A small image denoising model, trained from scratch: trained on photos of plants, animals and fungi (iNaturalist).
Rows from block 7, named by matrix and row number. Each number is 500 + 25 x the weight over its row's rms, rounded and kept within 0 to 999. All counts start at 0. Numbers have three digits each. After the name is the row's rms in percent of the matrix's.
# conv: 3x3 conv (model.blocks.7.conv.weight, 80x80x3x3), inputs 0-9, a 3x3 kernel for each
conv.0 086:511501479539547509516504490529522510513475497495473510476495459492486483481479487510525506505444498486503502480454500514534575499483506541568545487528541470503507493474527518480533517492525497487490501497507478444457515523494504561492487551487492501507491516506439527484
conv.1 110:471527536485533546437485512497499485495488495486502529508486492506490519503498520510491514497463501497485499458499515494503493491526503505503496529519519563552541433459477455506533466517490518491479526516513489486480539520505535519512522538524520484518533513524531515497
conv.2 118:495508495501491491503496510568518534544522528510514503513476499504490517501463509469465471483469469483474459517504519496481527502516508479478510500510504461503514490443468482474487508498491524545506507517475504519471504564525482521498505518504494490507518487503485470466
conv.3 102:514526523517511534494490504510487490533514493507482475464496473491552476478517469504502494507513489491476496513497477489482492507531528484423450523536544510521540555517501530527519474537552484496490533528519506514500425487463454470440473489447471555550473528517451507509
conv.4 083:523555543501525513504521499514516505499546489490508525523486506522539514506501495496509515478631510498495510484503481488539491468527491450482524439462491455453511462488503468482464464473489511530516490509493462507490480476467469492476476500487472506493513508495488480429
conv.5 116:575506508515491475486473488489469453482486507470442506449493501479492458481467486510506513502485499483460512449493453512520512461472468495456517495516561490502498505487504477465476485500487505507483512518486486486462484465473499496493460469485499528495529463481523519507
conv.6 115:501496482516505511554533534475481500504494508512512516518546499516561513544554551497509486489509476482486460511508541538488483503489439448439501489460451471470465499480471476517493463500569474483497494517475486492463499494492497497513520521514467525447515552517419477454
conv.7 088:487491534499487518494501515514501493476466497481446496503500522486495538479501511451440422466444442465460459501507488517512488547527492509517525514516522506508520512492486520490491526510516497526545485522520460512496475484507467461480492477472487496524484491505490487504
conv.8 082:461502466468492462449456423480492493477505501465477490501489495494499477483496485494506508497540512494498500458491507482496497490481475496489485502495484517512509494478484514482471482460462496501495482481489508511506556526546551539555559558585520490460541505464581539494
conv.9 125:549515528515490522494497539502474503555522519552535503518510506531556503525547479490494505517548511519551494528500498517501500504507502516491506479492546469518510513467502476474506491473488472486474479475460497497477495506517486476489478487517471491541489504506523457469
conv.10 064:499506510507502490492513496487499486473452474508525491492568502495445493514505517483483489474261467492546504486484497489506484483522516523491494482494495474494503509497498456471529504501506492477484489488497499471500510505499521519516507489506496500507527496485517526504
conv.11 106:499468471522483449474463435526489470467432500463517514498472495459459517457474497483485491474485492492497474398482471420480473468520529535510521493452464515519505446492529447494514429452471519506480499492465509483500462533494535566509515510491488467473508554481505541476
conv.12 064:492492492481491494486496503509502500507543496500506498502452505492514505493492492488493499485750503492471481507518509508500487509498499507510512504497497514506512513510507503512502501507500504515499490499497499499504504492511506502503503512500493505512479480515495497511
conv.13 082:528528502505550507534524495516499501511456509521513510468518502467495502475482484523467500551446471501496488484482525485461476551539458510524512496517461501489472509455517564513528523531527513520498509536518491496508524504493530532480511542473506474496555486470555493510
conv.14 118:483504469474491426465490431487497519495512501460486492508513485519542501494512503501505494475483477515497481502516507472484508499494507477457452521516524516529524497508485474508500490503510497515503471491496455491501485481514485490483505495503494493388526542470499512482
conv.15 133:520499520536511478497498519503495491479470464479490509517510493508511512515500429514496542493462491504517524499507495517483512518477494487541510518512555505507446490506523498517513456481469497541529457497487461496465496495490530520506486493498498458545542510449479523513
conv.16 069:492491498503502504494508495499501509504480515504503512499499495488516491486484488499508497513504512504502510508493498493483509491498499481497502481509506486499500483507509492505498487496496485487498477544484489508503501478499492477496507481507491513519489493476495493501
conv.17 092:457486499469473510530518510470449503521460526504498503474488482520525495485475465488450460533449472503472481502534490449470509512495507479470481506500522507519557488487522518520522443425482461480489488510518464496494480493501469498494508496521487523518513512511493510525
conv.18 093:452477496448472493483476471502527498523498482497501519538563511491498500517496492523517486513480474506469464500460492473466483473533573480439451485475506499513493479487509512545514501491482485518513484575523528578513497461468471414486470462519467452471496514541444501517
conv.19 105:484477456510510471487480497506521504496485489514491501438476433443474436451447460496467478493469487493474482506474478576530510523498501491515528500469530486502588480506489510504475538509521464480465481508487483503493530520479505506458538532530540540474484485481500534498
conv.20 070:519509500524538517496498478487485485503559506480493485529444501513612521513495503504515519505748563491467504515507505518496516516474481468483457502486498488489507532487499514490477489482509494497506491504480506549520511514503528538522512493520516509474521487482518505495
conv.21 117:484501541504491539481562552513542552521546521551569561507544512507539504495510494505509489514462473522494495524498489478465534502493513500527485482536553489441448470494489488555525505511463481470445499494461509517498516502518512516512520514508518546557487488514442467520
conv.22 106:532495529512502516524527532555522496537501531555530532497508475505506486525502484497492505523530506542509498534497484534492503496490454454500507510513557499444476448489499444524524549585528518525514484508513486501486583553541549511515543501544513489518521491498486465480
conv.23 091:538516541518502528572526548465470494492517516481492483465454481490504488491487501504505511512557515502494489533543520489489492493480484519517524501471437542490463522478507501481493515477471494490499492456465514496472486519490533596511534549477552500450581504480591541542
conv.24 090:500481486510509527492489524535526519506500508491493524530520525527516536536545557447438430451437434451440431503483470506497498489471488532542529526511509502503498498472500505488497522503500487534518483547521466497494492508501497514502488506478482498487483500492484491485
conv.25 104:515507504511502501531515506508527530511496529532497503486489496485483478488477481476480483501512498524504491511529470516523453507537467472474498511489472519522530502493492489486477493480481500499485520517478521523495474464431485494481476498501482519505501533510520490499
conv.26 092:539525525544535497530510516485495459490493488485468482511522502473502521474493536488491513492514515504497505497501536521456446520522458524508450520478458507484482528470453502475481532533547509512480508527499483517511516527483512537501491515498484486526494476527531504556
conv.27 074:496484498489475494490487493502506503519515520493500508502510484506494481508492490490490497489519511495492499495486517498517554495518566507489519534528559509492504490491511479490503478485499489502496504522517504495516501528532500522523510528537500499491515519504485518510
conv.28 131:478467505470509467479453497510521530485478512520507505525473482515469485501458492503503480498492474501517492458456518438489540522480473494513498494480404497437526482505471481502452492535500510484524488464512498468476497503492496534492494501484492515475497507471518531535
conv.29 118:487479503508493506526504537497482519481474513505504499474490512501501527510481494493483475476457473469482494451492497488544522471492477552539549490479476436500519473482490558532493568569455463490469473495499477467476477520477522522489482472444513520465457529475523523483
conv.30 089:477483478511550519481474477501507475484495460481479452506512506506503488522519509503477488507508500500458499547494512552489516476453450475489476497476455509536508500544497505532467501551485529515518498508487501497479496502486533503483505488475516493440521480474512470503
conv.31 125:492518525490519506464458493506542523521502552536551525476479503473442497488470497492473476504480500490502503474474511503482524552511522497558522531523495503483505450492509463472466479482504504478494517527532538534526477535483492547496478473480510517488470489501497479516
conv.32 090:494505475477483541483465516478500497447376450510491475488492494491478489470493493486454458499462466506504507522557474482530511503540485541537551496463475516525468478499485498509508480473474500521543512530563510512540490487516493473486514496488486441489501412475546454514
conv.33 100:488449483490478485501499508481422497505488494504530501491487520525525493508485477498489501494555529504569545538561495460505487496522520502453485526529527520522506496503499496481510528518499459416442449395455459418447505492521523490523515526492520515493519516453500514496
conv.34 123:523500502506493489534540516453483477498481484492501501534523497532526509471453470520495509523480533513509524559490506521471538542486525522519461512518498521499509459507504491541526474524469515494506498487512485486500524513501515495499502502498504535527500487499452483509
conv.35 100:548559555512556513522505504483496475472452463478463432483522503485492495523507515503480501490453489488489495531505502498481458505472470529527462532518436506490464497510503511510516541532544468487466495509483489480460521546554537566553539591548559504478528475506562524532
conv.36 116:549494473565516468546528501481440471492494477479501486518483485508509519524502479503518512510532517507522507494483509470457458511513484485496527535554555552534526521458487522491526544497513483503512508489518462471517488514552457521550456512532476499517516534477493447499
conv.37 098:502490486537528516481509505491502500490492501474480487551526519524513511519524525520494491494473479510484491494484528503469496523474471455487461517504456531506476510522509512522498507529519517486493510467483478413417473471493505525496473468441473501494491526485504526501
conv.38 104:529475485551573480463499504534548536518535494517494527473489477490477472491469465501491490488489487499503516478443492516544578460512562494493462487493505480477487510534521476536519474526479482483517472500527503495502487518479497570495457518510511499498495519482459477487
conv.39 127:507512522527531518500523517490472444490514517484497506540554542519544541481492488481486496480481485486484498492498471508494453477497497530499475520493453500503477458476488478509537471480485450483485456510493471501479514527517538552545526500519520518503480515528491487470
conv.40 069:482484488489478486500513512512507517495487505519514522472524480474422453482474481498468479515407478516545507517510507476490483492530514513504531529527471509501494497518505470490487515510495504485479508482498478453488492475488476491465496477482501517524482493505479494489
conv.41 087:540550549550515522555537538506494473503503507516489516504536516494504491488500489483505479519488487505492492486505449459486420504514433483499495516505418503487441531506488508501484480471450528500469537513473512485481474457478496505506504506501511530543498520546493493485
conv.42 105:496498516519518524491487514472486483476466476517495480473483485490498482485468452497486481491476467474489503491495511554506509526498521462479484443485472478513472391439507459516551428539522479498501512517504483473470488488491485491502522528535528534532454476486473508497
conv.43 090:500492496472510553503514572483479486506513501517530530512517490516516498482486472497501492537564500513521495479482492468488507483514514511513530498522557481509521452467493473499540491494500500478451473462457472472458474425384524447410474425419456508585472507531438474464
conv.44 121:496464471530484445501502445493478440472483473463472471500530493501513481490497434512521519497481509500507515529482498553490465518508525470517445467502516498514524519529540473512560468500504509489473500491479457469468486493503519497518490482495502477453536500494551549524
conv.45 108:499481499499487481519504491511507523493492519486469524488516520485491512533503517512494511503422487513481520455491514475521530485498500504501472495461494492476449462486458510527476437452450481472457462493482500479467553530536500471538524527555488485485502511498513518505
conv.46 072:518514502536534535531511527508515509505505500490506509503497499495503509509515508498510507500556501498475494505501472515500464486469451495507494466474495471497513513502484497500491506518530501512509509508512482484480468452439464425435467427439505513523491488487477470491
conv.47 073:504500513496494518547507542497491482497495487511512491502482508505515507515521510500492482473483474498474488499506537494504544515519561513499499543521533497493491467489485475503511453527509513496505517492529515503513496521527491500510479499491474468484492507513473497509
conv.48 101:510477515507497528513526551501516518497510536503510512475497494511520499462507492485494505491481496470501498555479471514513528499484534473515498475507523469485535493493516514505501504508468491503495497507495486496472494439394515473449499462386495540533463504528440502498
conv.49 116:502512530495510505521522503507494474527511492527511506512492503504503511482514494511503504522492516514535532456488509492504528507488454516512477514505534569498518516522477495503506506449520514490492495487525477477502513513499511526501491491507515530546486501493421486525
conv.50 118:506491462519560503468503517495521515533522535487539524509513492538564526502533531519494484508495464512509503584500509503444503525477551453520468441467423492502492545559499493518507482487503457479493492509491501520515448502483514575525474521520487486469506498494498507490
conv.51 117:517492546516449470531492497525541526504504555535528520509549564481482503502480499477493471502502483494490497482494518478452501513513551515505486517455442505498492511518517490537547520487503448495488458511466491524465533566530529560562518481501513539452479541503443472489
conv.52 107:497507482529522492499492455537523514508486490504500534507513519501472511471454486489482498478453489505469485469468492500525533487468467512534519515496509531470465480510529480524541488502499526546531485503505484497482503510500493501493516519499474482496483505536445486512
conv.53 111:500549531529502515492554494474496511524577510481488515486476475503518488493467479525507512544536531504442459497481469441503517506467479508512480506516466496474477508476489515539479499506479490518494490481480529552520497486520506559507533465522510563534462499521433470543
conv.54 111:496488491502546519506512458485468477454475494460474502506486499493495523495518531497503504503505513499500499495479476491511479469496508495512509534506502527555489503501534515471508524478536480510526511548532512501500493518472515541498484528470531489509517510503504479483
conv.55 103:475475463509522540492520530530504513511487491536532517455475484491515505490496505519495495501467485507529519505468499472496520492508558456513499486547523494468497467458466489514474488515450522534511522538530500512517512542572493535535506522518501496455478490499472496499
conv.56 088:455471505519499525523481513512537508486491477472469463506513496502491497519503504495501489489439478485485503504481481508483473501494503543490500514488473531495483521503501494494447537562567510542511512538478533563515432457516461498515465494523464444449522479521500520546
conv.57 095:507487454501517480524515486509534515506536512434384505487524503492533508480495502523539515521495509490433479510456527524481540546460439523530481468455487500501522495507513513504468451504521509480490523508489516532511522536534504526506507546511491462471540486494549502505
conv.58 069:501528512531513502505515520505486484517548494500500510510469514513502505501515504501509492504639489511505479508516511516514452513517496523520533526513491525489490512509479516538510518504520515503493496449482495498492513516521490521502488510508524486516505515544501517488
conv.59 127:479482539490498540447477534515514486528511537510491496491516531495499480500476477497501466466476476480494484528505486540506488504502431488538576509505444550553468456483551474517480433498500507508518511514486466491519485507542477516540480504530446500581508499541505489537
conv.60 098:479496499497509508473508500494481487503493504474471490548558490545594535518579581484491489479484475485497512537515495503484494503492524454456490489493517499488489521539490505547521498539539500494515504499534482472518503499519492517527499522508513501473496495492488511498
conv.61 074:518504506513511508501504503502503501500499497503502503505507504504475500506509514501488499496480497503499501500495489508507501502501495498505496495502505496500502506499504504491501503504499500504509498475536500491509495499489504503498496498492503509502498497495495490500
conv.62 098:494504479474502477479491463481502527481505481512518532482498484510534542502500478494498485498494513493490503515520500471450445507528487541505518559531582445482553538464482515494562521509517473501509479499550494492523544517531497497503562502499490541561442481484529516479
conv.63 080:482498491487489491500495505503495496503487496503494497499488499498532496502496486500516502500532508501497499497506501495498485499502494505496512494488498510497501503505504506497503508500508509495500502526466511505497506500502499489499505507504497493507504504520501500503
conv.64 097:500502500491477511492497500526514518490501527540508516499491480502501496453473471476487487467477502477486490523493508530482505511496485459499520509512496539520518502457489499488477507500491495476497499469504472472521446457490448456443460465478469494520496534511513511473
conv.65 124:509515455509509474599546526486461440517474440538527501489500459506503500474473484494499507502499515524523526477471461467506484431504461562486480579514561552506540519522495507504546437481496502500484501501486520500489468497466518532517538516532495502484480504519473473447
conv.66 088:513498513480493509517510502513517525495483505493497516521582521504512513495500509490486517485410498491461483475474480515496521473494509489517542538525531532510525440466484479508509485485477487492496489516525508513511459481502493510495486484488503536515507527518387477549
conv.67 089:467478518535532507504492528484475468477454484483490496465496485445425472468465464503476512514452498506531526513473481575536471497511503499477486544527506555519477485524502481513513438469503490519507529549525479452456502498487430438478450513477472489547501508546475486506
conv.68 100:510523514475478496517499506511498503507508515503496498464460469462485490459455491483496519465478500474483497497490493539520520491480499508522544500527561527540562510466488523502561520503533512467530537482541524468492512510479494495499515508500507522534496509517502507512
conv.69 076:491502497493472493479513492492486504480457469511485480507537480519493494500500500516505530514463531528513524517528494486537533532487520471503451479510497484520555497484489484466483525502489511484477513497502488458458496473505532505500519502515503490442483490466512515486
conv.70 069:534520509524535529503515520502492503495495503504502504519481493503526494508508491500491493488488503506500497493504505502521522506514518480495506523505521490502527492512506501505493487507504489488505481481485468504500492511520498502501492508508520537534467489494454459477
conv.71 086:528506508507456467486459449478488475491491472495510494507519534510525527523531526493514516481493470504521508510515518538520512496478525511484486517501518484470465510467477508455495497491496502518514491524505496501502528563527515520524475496497541489449536505468551520487
conv.72 072:490500497489498496481495485497488486492485494498496497493511502506510508502513502501500496502438502505500497500504495485496484500503484481481477486492494511513490494512493515510502490501488510486496506486484506507507513484491500480495504498514490487500514507512518493500
conv.73 126:510501540515464532539503503486485492503490489495486488555500471542492492526452474499488505506469536483494528516493512487496502502518486499492460484478448502473482431539493480553488370563512487463460517487494462444490501503488510499498517498524515480526502471524496544499
conv.74 098:504454413549527509522483481508483490519492508500505510510504507517504478494507483489479489483509504515539506482498507491540543501543570519464470538529500502520514487509536495471483481489444493506487479478484465464494491496508500517509490533501482489453500521498536517476
conv.75 123:484496499492474523525493515493484485507491492504505493505511519480527516472502515498532471499512482505514480470499504498503468506513510480489475482510474419476484534514494500517501613563405493477514493485499502490481508519497491504485491502501480532520483508532486458494
conv.76 099:457500514471510515471496494495528522501483514522513520495514491504502505440457470496493467468460466471458460453476502484483481515517481452523479512542487530537495494477487507512532470481496517504489507495496486504496456503493472488489478469497521517471480498526451484506
conv.77 112:506492478469460459475467467531470498488475464468496517552508498545545516504517482493508515475507503477481498515483488520525557498509587483463479491474562530484521540468470510484491479504500476456467527494506471458468472481486469481479476497495488485478536511457547548475
conv.78 086:499492515475503507473488505483501484529524493508493493511507510523526533505501523531541520606589521520508491534510543485446485503486498475500466477467491488521501490499457508529496527526504507493507531505513507491494538526531505523532524526551479489477500484455489485505
conv.79 070:458478473477478478466479466516502502520572507500520526524453496507545493503500489501512506485634532495487510494493507501522532477501536499480480444489526475493510488494508478469493480482516505501520498475487516555518492470479478455469470445473465501518493503517471500492