{
  "arch": "dncnn",
  "crop_scale_min": 0.5,
  "translate": 0.06,
  "grad_clip": 0.5,
  "weight_decay": 0.04
}
Rows from block 6, named by matrix and row number. Each number is 200 + 30 x the weight over its row's rms, rounded and kept within 0 to 999. All counts start at 0. After the name is the row's rms in percent of the matrix's.
# conv: 3x3 conv (model.blocks.6.conv.weight, 80x80x3x3), inputs 0-19, a 3x3 kernel for each
conv.35,126,199,194,211,222,203,198,219,209,216,188,197,192,185,178,169,202,208,213,197,206,239,199,166,201,233,183,204,213,217,189,260,228,225,228,209,206,157,188,187,229,208,175,179,211,167,203,211,213,194,224,210,195,197,207,225,221,190,204,198,186,211,201,182,185,184,144,185,232,200,225,198,201,205,216,196,206,205,178,195,202,199,232,206,230,221,204,248,195,193,217,207,199,236,199,200,217,194,207,207,187,208,199,167,167,150,167,193,203,176,195,188,190,187,198,178,193,210,188,201,214,200,215,230,158,201,229,201,196,178,194,191,160,180,189,156,184,187,179,223,224,223,213,199,195,162,184,178,154,166,177,175,198,177,208,199,234,197,191,210,206,209,237,218,205,214,196,201,213,194,201,209,237,208,208,244,225,251,220,202,216
conv.36,104,181,199,196,187,202,216,208,217,230,216,218,206,218,213,186,217,218,188,193,205,209,166,188,195,192,191,180,212,211,214,162,204,252,180,224,235,182,213,178,204,240,200,180,198,213,221,221,212,202,193,192,215,195,195,195,195,193,208,211,207,209,212,194,155,157,188,195,234,193,187,243,196,185,189,186,191,197,189,184,179,181,223,113,140,243,158,233,98,28,169,183,166,170,183,160,172,194,176,185,195,228,158,182,249,206,163,227,225,176,209,223,178,170,176,201,174,176,142,173,210,186,181,183,164,105,107,164,163,189,188,203,227,199,146,126,236,201,193,211,195,192,192,233,237,149,175,260,197,155,212,225,202,193,207,220,218,167,211,213,171,204,192,191,187,202,209,193,189,182,169,180,216,239,226,198,202,178,200,196,161
conv.37,079,195,193,190,211,225,200,211,227,209,202,212,205,199,193,188,216,209,201,191,204,195,221,189,160,213,170,161,184,222,255,150,208,239,192,189,216,155,247,152,142,225,131,199,214,153,205,189,209,218,143,215,212,188,197,197,226,199,176,225,192,183,203,185,228,152,217,269,102,291,204,204,200,227,143,208,254,93,197,210,194,193,203,178,251,140,179,240,211,236,196,223,192,204,208,175,202,207,193,231,222,230,188,183,252,110,163,208,179,190,208,194,196,230,204,217,204,208,183,219,126,208,243,143,252,236,218,205,180,212,243,193,196,202,181,193,194,224,222,145,234,233,185,217,191,202,236,214,207,176,207,206,162,192,181,224,197,187,163,174,213,226,211,209,196,203,214,178,206,204,210,205,199,202,191,191,222,192,209,189,197
conv.38,098,230,269,247,195,234,251,141,117,224,176,186,202,160,164,191,171,169,190,217,306,227,227,307,209,229,297,216,238,181,160,199,179,176,151,150,214,229,198,164,200,189,163,243,248,238,214,235,226,166,223,230,124,144,191,204,203,167,205,207,170,236,220,199,156,181,191,179,162,182,224,231,177,189,182,186,195,210,195,221,224,219,189,187,186,200,198,191,193,193,196,208,154,164,196,139,198,179,145,204,211,206,176,200,247,221,169,208,236,221,211,183,206,236,197,203,234,219,192,170,202,195,174,240,167,137,174,125,137,180,196,178,201,211,200,195,225,213,203,209,204,211,182,181,193,147,231,169,156,219,211,207,158,213,218,195,184,219,212,184,197,182,169,195,178,178,209,181,171,210,200,177,190,191,190,174,186,180,185,198,176
conv.39,057,205,200,188,206,213,184,205,191,180,190,183,197,183,194,187,190,186,190,175,187,185,176,161,220,181,186,188,216,191,203,223,255,205,213,209,213,208,216,236,206,241,215,207,223,227,202,187,187,201,486,189,210,200,216,206,205,194,221,269,200,202,191,197,188,166,201,191,185,193,179,179,189,194,206,207,174,460,211,192,175,196,192,210,225,184,198,219,194,198,203,191,233,219,192,230,213,214,242,201,204,198,208,208,218,192,196,215,203,197,200,187,203,191,203,193,185,179,189,214,176,173,221,155,175,188,157,209,214,215,179,193,207,202,222,189,179,194,199,168,188,192,177,176,192,190,217,219,162,173,192,179,210,204,212,210,202,205,213,181,207,203,197,206,199,202,191,306,195,194,178,194,180,185,202,188,71,209,199,190,210
conv.40,099,225,210,180,250,223,181,225,213,184,224,196,188,238,218,206,206,237,262,234,224,164,204,174,153,214,195,218,202,206,215,185,215,199,180,224,191,217,188,197,258,177,167,238,190,188,216,203,176,228,214,203,224,205,185,194,185,193,197,194,197,202,201,208,180,255,209,91,200,243,167,197,178,177,195,208,156,164,201,189,188,199,222,250,276,229,280,288,210,182,182,176,181,201,209,199,229,189,189,184,173,73,180,157,10,87,193,144,152,176,148,239,210,138,169,234,184,222,218,238,204,162,148,145,191,217,246,167,239,255,117,136,148,190,228,226,200,194,192,235,222,203,197,193,183,179,207,270,189,81,196,186,181,186,200,183,220,190,167,165,236,221,218,182,188,205,185,181,204,183,181,187,205,194,196,206,196,204,176,189,207
conv.41,120,230,215,210,179,187,201,207,222,221,154,164,199,155,147,174,204,195,208,222,206,193,202,201,162,188,172,137,237,226,203,212,211,174,127,188,208,214,198,173,203,229,194,183,227,199,210,214,244,199,177,218,202,192,221,171,189,201,202,199,224,178,178,202,180,189,155,179,218,175,223,201,199,195,190,179,202,205,181,185,188,183,184,166,165,230,242,189,206,207,215,227,240,251,168,192,207,156,147,168,196,170,217,205,158,152,221,191,167,168,202,219,221,221,245,240,211,266,164,192,225,160,202,244,175,206,257,205,247,236,156,185,210,153,142,170,126,169,180,171,171,152,165,169,144,154,146,212,255,223,173,233,231,194,188,210,207,207,215,225,218,218,246,194,206,214,198,209,219,176,188,166,227,244,253,227,228,231,192,191,209
conv.42,125,172,213,185,211,262,191,197,211,199,196,201,202,193,189,191,208,182,177,113,156,175,206,218,211,166,191,167,230,194,203,221,218,205,202,221,207,210,204,229,165,179,191,219,216,176,259,266,279,256,268,251,233,237,246,187,204,214,230,215,223,221,213,204,219,243,149,253,263,203,167,188,211,214,228,223,210,235,226,219,225,194,169,208,241,195,191,224,180,168,185,174,175,191,210,211,203,208,228,206,196,217,227,226,229,204,227,200,183,216,215,176,182,182,154,193,182,187,212,239,216,217,240,216,181,206,193,212,213,234,253,242,244,222,217,198,231,216,214,251,250,248,209,186,237,198,188,194,204,137,222,188,180,173,210,234,194,169,175,178,230,233,239,224,189,179,202,166,156,174,167,159,250,259,257,230,247,251,200,205,234
conv.43,065,207,215,214,205,204,202,182,189,185,206,217,204,229,227,220,221,228,216,189,199,201,213,207,209,226,230,217,198,181,189,192,184,192,202,176,204,212,191,174,211,206,199,178,196,205,208,204,209,219,235,208,205,202,205,202,201,205,204,312,222,218,213,204,207,219,194,202,215,193,220,229,219,206,198,192,219,44,190,213,213,211,199,193,188,202,206,193,199,198,196,200,182,220,187,172,216,184,186,229,189,191,206,184,187,214,195,191,216,179,215,221,195,202,221,206,204,220,204,158,197,187,163,212,186,175,206,209,191,191,196,202,205,207,163,188,186,206,196,185,202,207,194,224,209,214,205,211,196,183,192,187,206,208,205,203,204,187,192,187,188,196,202,207,209,209,217,39,199,195,220,202,202,196,200,216,328,187,212,222,201
conv.44,097,200,202,192,188,174,193,206,192,216,217,198,218,195,181,199,225,219,215,175,173,184,233,229,215,263,215,234,178,197,172,223,198,203,227,192,160,171,232,276,120,161,247,220,200,173,210,196,187,229,221,184,218,239,231,209,207,221,198,208,241,199,189,215,170,211,201,236,264,141,239,217,167,192,205,193,225,249,198,222,238,196,229,212,265,101,138,240,191,240,234,193,161,204,214,179,195,225,180,194,235,255,174,186,243,230,169,162,155,208,201,257,213,158,196,206,178,208,196,188,242,200,178,251,228,199,247,149,172,198,219,233,186,242,214,183,247,227,210,206,221,196,226,207,180,226,210,243,220,173,164,214,167,130,248,217,209,151,152,174,235,207,209,197,193,196,190,185,211,192,204,200,193,205,210,227,211,199,216,205,204
conv.45,068,195,159,176,200,211,192,203,195,212,209,203,198,203,190,189,212,212,210,226,235,243,195,180,210,200,182,217,217,228,228,189,187,215,184,201,203,200,171,187,215,207,217,216,217,214,220,209,220,209,168,202,232,210,219,158,160,167,167,64,171,169,164,175,196,219,208,230,225,219,204,216,198,191,199,192,203,208,197,198,197,190,197,186,187,188,183,162,191,197,194,159,189,184,181,215,220,179,215,192,204,198,209,212,198,204,216,205,210,212,199,210,194,195,217,172,186,216,191,168,166,194,187,187,184,194,176,177,180,135,160,156,154,146,155,124,205,214,205,189,200,195,192,214,193,234,224,195,196,199,204,187,210,204,205,205,204,227,216,214,196,193,202,183,194,202,196,210,208,198,211,200,197,212,207,196,385,183,198,211,198
conv.46,100,128,167,239,151,204,269,230,265,297,204,191,224,193,172,204,193,171,196,98,105,189,224,192,242,169,153,166,181,201,178,170,195,153,209,205,180,185,203,171,187,206,177,176,190,186,190,208,211,189,222,220,198,232,237,219,217,208,210,205,206,184,187,187,213,181,202,201,152,160,214,171,205,206,190,193,208,208,195,218,206,196,206,221,184,198,194,177,209,220,198,194,202,192,187,168,175,234,189,195,185,211,211,200,200,213,216,221,220,212,218,203,187,198,188,208,213,189,223,226,219,212,218,223,205,204,225,271,238,214,236,215,187,191,205,205,204,202,188,178,162,182,204,190,207,209,218,218,220,192,245,232,209,217,178,186,187,215,205,171,211,215,196,235,216,220,206,221,210,196,212,213,227,207,209,216,188,158,205,179,165
conv.47,102,188,243,213,139,233,254,104,182,212,189,203,210,210,216,217,199,207,221,235,222,226,231,213,214,209,188,189,179,202,199,156,167,191,201,226,204,215,206,213,160,190,252,146,163,255,187,199,184,150,164,185,151,162,175,213,193,193,236,201,196,238,217,202,187,204,212,237,196,205,194,195,214,192,197,214,163,166,207,192,184,207,193,188,185,174,158,176,223,206,186,161,187,186,235,280,236,206,239,213,222,212,232,183,179,187,212,166,202,184,118,186,130,65,189,196,120,229,224,227,186,218,209,178,230,208,191,204,210,186,223,226,183,203,214,187,175,206,209,192,185,205,188,185,196,198,211,209,180,175,228,221,158,208,206,216,199,197,225,216,196,188,178,212,227,223,225,205,223,220,206,194,188,148,184,186,123,138,229,178,184
conv.48,068,214,195,175,216,289,199,218,214,207,195,194,189,194,171,180,192,164,168,176,153,160,205,182,190,202,203,196,176,180,203,178,216,181,173,204,207,200,210,196,194,204,181,163,214,204,176,182,187,183,194,198,197,200,214,193,206,197,217,96,180,194,201,196,207,207,186,186,174,172,227,205,188,198,200,207,176,360,229,205,205,209,217,208,215,218,214,215,235,229,230,172,189,226,237,218,218,210,191,183,224,202,221,228,210,211,228,226,233,176,177,177,165,192,199,184,231,246,171,221,159,169,204,184,165,159,157,168,184,228,148,167,218,196,220,238,216,205,208,222,224,210,239,231,241,196,185,201,155,209,219,169,200,214,187,193,202,197,200,233,213,214,229,190,184,195,174,508,218,203,188,191,188,182,191,170,147,173,181,175,190
conv.49,087,196,194,217,230,202,181,212,185,163,190,184,192,183,194,201,206,218,220,204,223,243,210,229,225,208,211,223,188,199,196,196,237,280,178,176,210,234,196,140,254,246,184,237,268,213,200,214,219,205,224,231,212,227,231,165,191,202,155,163,176,176,184,182,205,204,184,246,235,210,205,225,170,225,199,172,248,268,166,219,210,173,224,200,197,168,156,183,194,202,230,221,247,190,136,126,84,119,168,163,178,203,171,192,242,215,186,230,216,168,197,120,226,323,230,196,263,180,130,129,168,175,207,267,196,177,206,222,195,201,236,234,258,191,191,222,211,200,190,179,154,133,211,217,179,190,187,190,197,170,196,212,201,171,191,173,204,224,210,201,214,190,188,164,175,187,140,163,169,181,189,204,221,252,254,213,242,281,215,231,262
conv.50,104,209,246,193,219,311,239,207,252,212,193,174,193,225,181,203,201,185,209,180,173,193,213,194,191,192,214,206,189,167,215,204,196,211,205,169,145,196,208,210,187,234,191,152,196,188,173,168,168,197,216,205,235,227,205,229,227,232,197,192,197,188,197,180,235,208,164,234,132,243,189,225,220,187,196,197,184,202,194,191,179,196,230,245,213,181,205,198,177,205,202,200,203,223,191,196,212,216,217,193,171,136,174,216,229,202,181,199,216,218,192,243,233,196,188,248,216,216,225,226,224,196,217,195,201,218,184,240,234,259,186,188,201,186,212,195,221,185,207,199,143,189,183,153,182,199,221,198,208,223,250,189,175,206,204,195,185,209,216,205,208,208,208,228,200,211,206,198,199,210,193,211,195,173,210,172,160,183,182,174,157
conv.51,098,173,200,223,193,222,210,134,168,134,193,192,194,175,164,167,197,195,173,229,195,225,212,204,260,170,136,218,200,200,209,180,211,229,169,216,215,207,189,206,217,175,205,198,217,255,245,228,253,225,188,201,195,203,212,165,158,130,177,182,153,180,159,144,193,209,199,201,235,203,194,206,170,231,209,204,213,187,197,226,186,208,182,186,218,208,195,211,205,168,198,183,187,171,199,237,221,147,167,216,202,200,173,190,211,193,193,182,187,236,223,189,241,248,241,189,218,254,177,124,149,196,144,167,193,150,199,166,194,174,208,241,187,162,190,153,186,206,199,167,216,198,179,198,173,193,189,192,219,255,130,133,247,195,204,196,186,189,200,217,189,204,215,223,250,234,237,260,236,212,241,238,228,219,218,220,204,210,261,225,238
conv.52,083,221,243,208,191,266,170,165,150,153,201,171,172,191,158,175,191,171,200,269,252,249,272,255,245,241,221,211,153,177,167,209,211,204,221,232,202,173,202,260,175,164,249,166,148,190,171,185,197,183,183,212,176,177,200,172,172,187,190,161,184,197,196,195,205,179,178,206,170,155,239,195,194,202,220,205,200,213,185,201,186,191,176,193,198,182,198,217,192,212,211,254,313,270,197,249,212,209,219,202,191,210,183,180,201,187,208,202,190,203,156,172,222,195,172,220,207,209,243,222,216,269,263,263,212,241,242,242,234,207,202,218,240,140,182,216,165,164,196,179,167,194,202,170,160,227,218,215,192,183,220,220,155,210,188,202,232,184,191,198,187,205,202,187,203,193,192,231,197,218,208,200,203,181,217,205,240,220,217,194,222
conv.53,103,283,245,203,267,249,174,234,235,168,215,207,220,195,201,228,201,210,213,103,154,157,167,180,174,242,248,223,212,200,139,209,203,172,182,207,195,256,226,212,206,149,192,203,137,222,214,196,249,174,162,204,213,190,230,133,159,136,161,178,170,161,171,150,158,190,172,150,206,183,195,218,194,215,213,220,190,187,210,198,196,186,172,186,165,179,184,201,252,219,230,209,194,188,211,190,200,232,200,221,204,226,248,203,162,218,236,169,178,224,218,209,172,156,178,215,205,217,190,165,212,211,175,200,257,216,237,171,205,185,160,206,184,197,221,201,277,247,203,192,195,183,175,213,190,161,222,195,199,201,215,240,162,200,214,232,188,215,219,212,201,225,207,254,240,229,254,248,230,242,242,244,234,236,227,232,238,229,204,208,201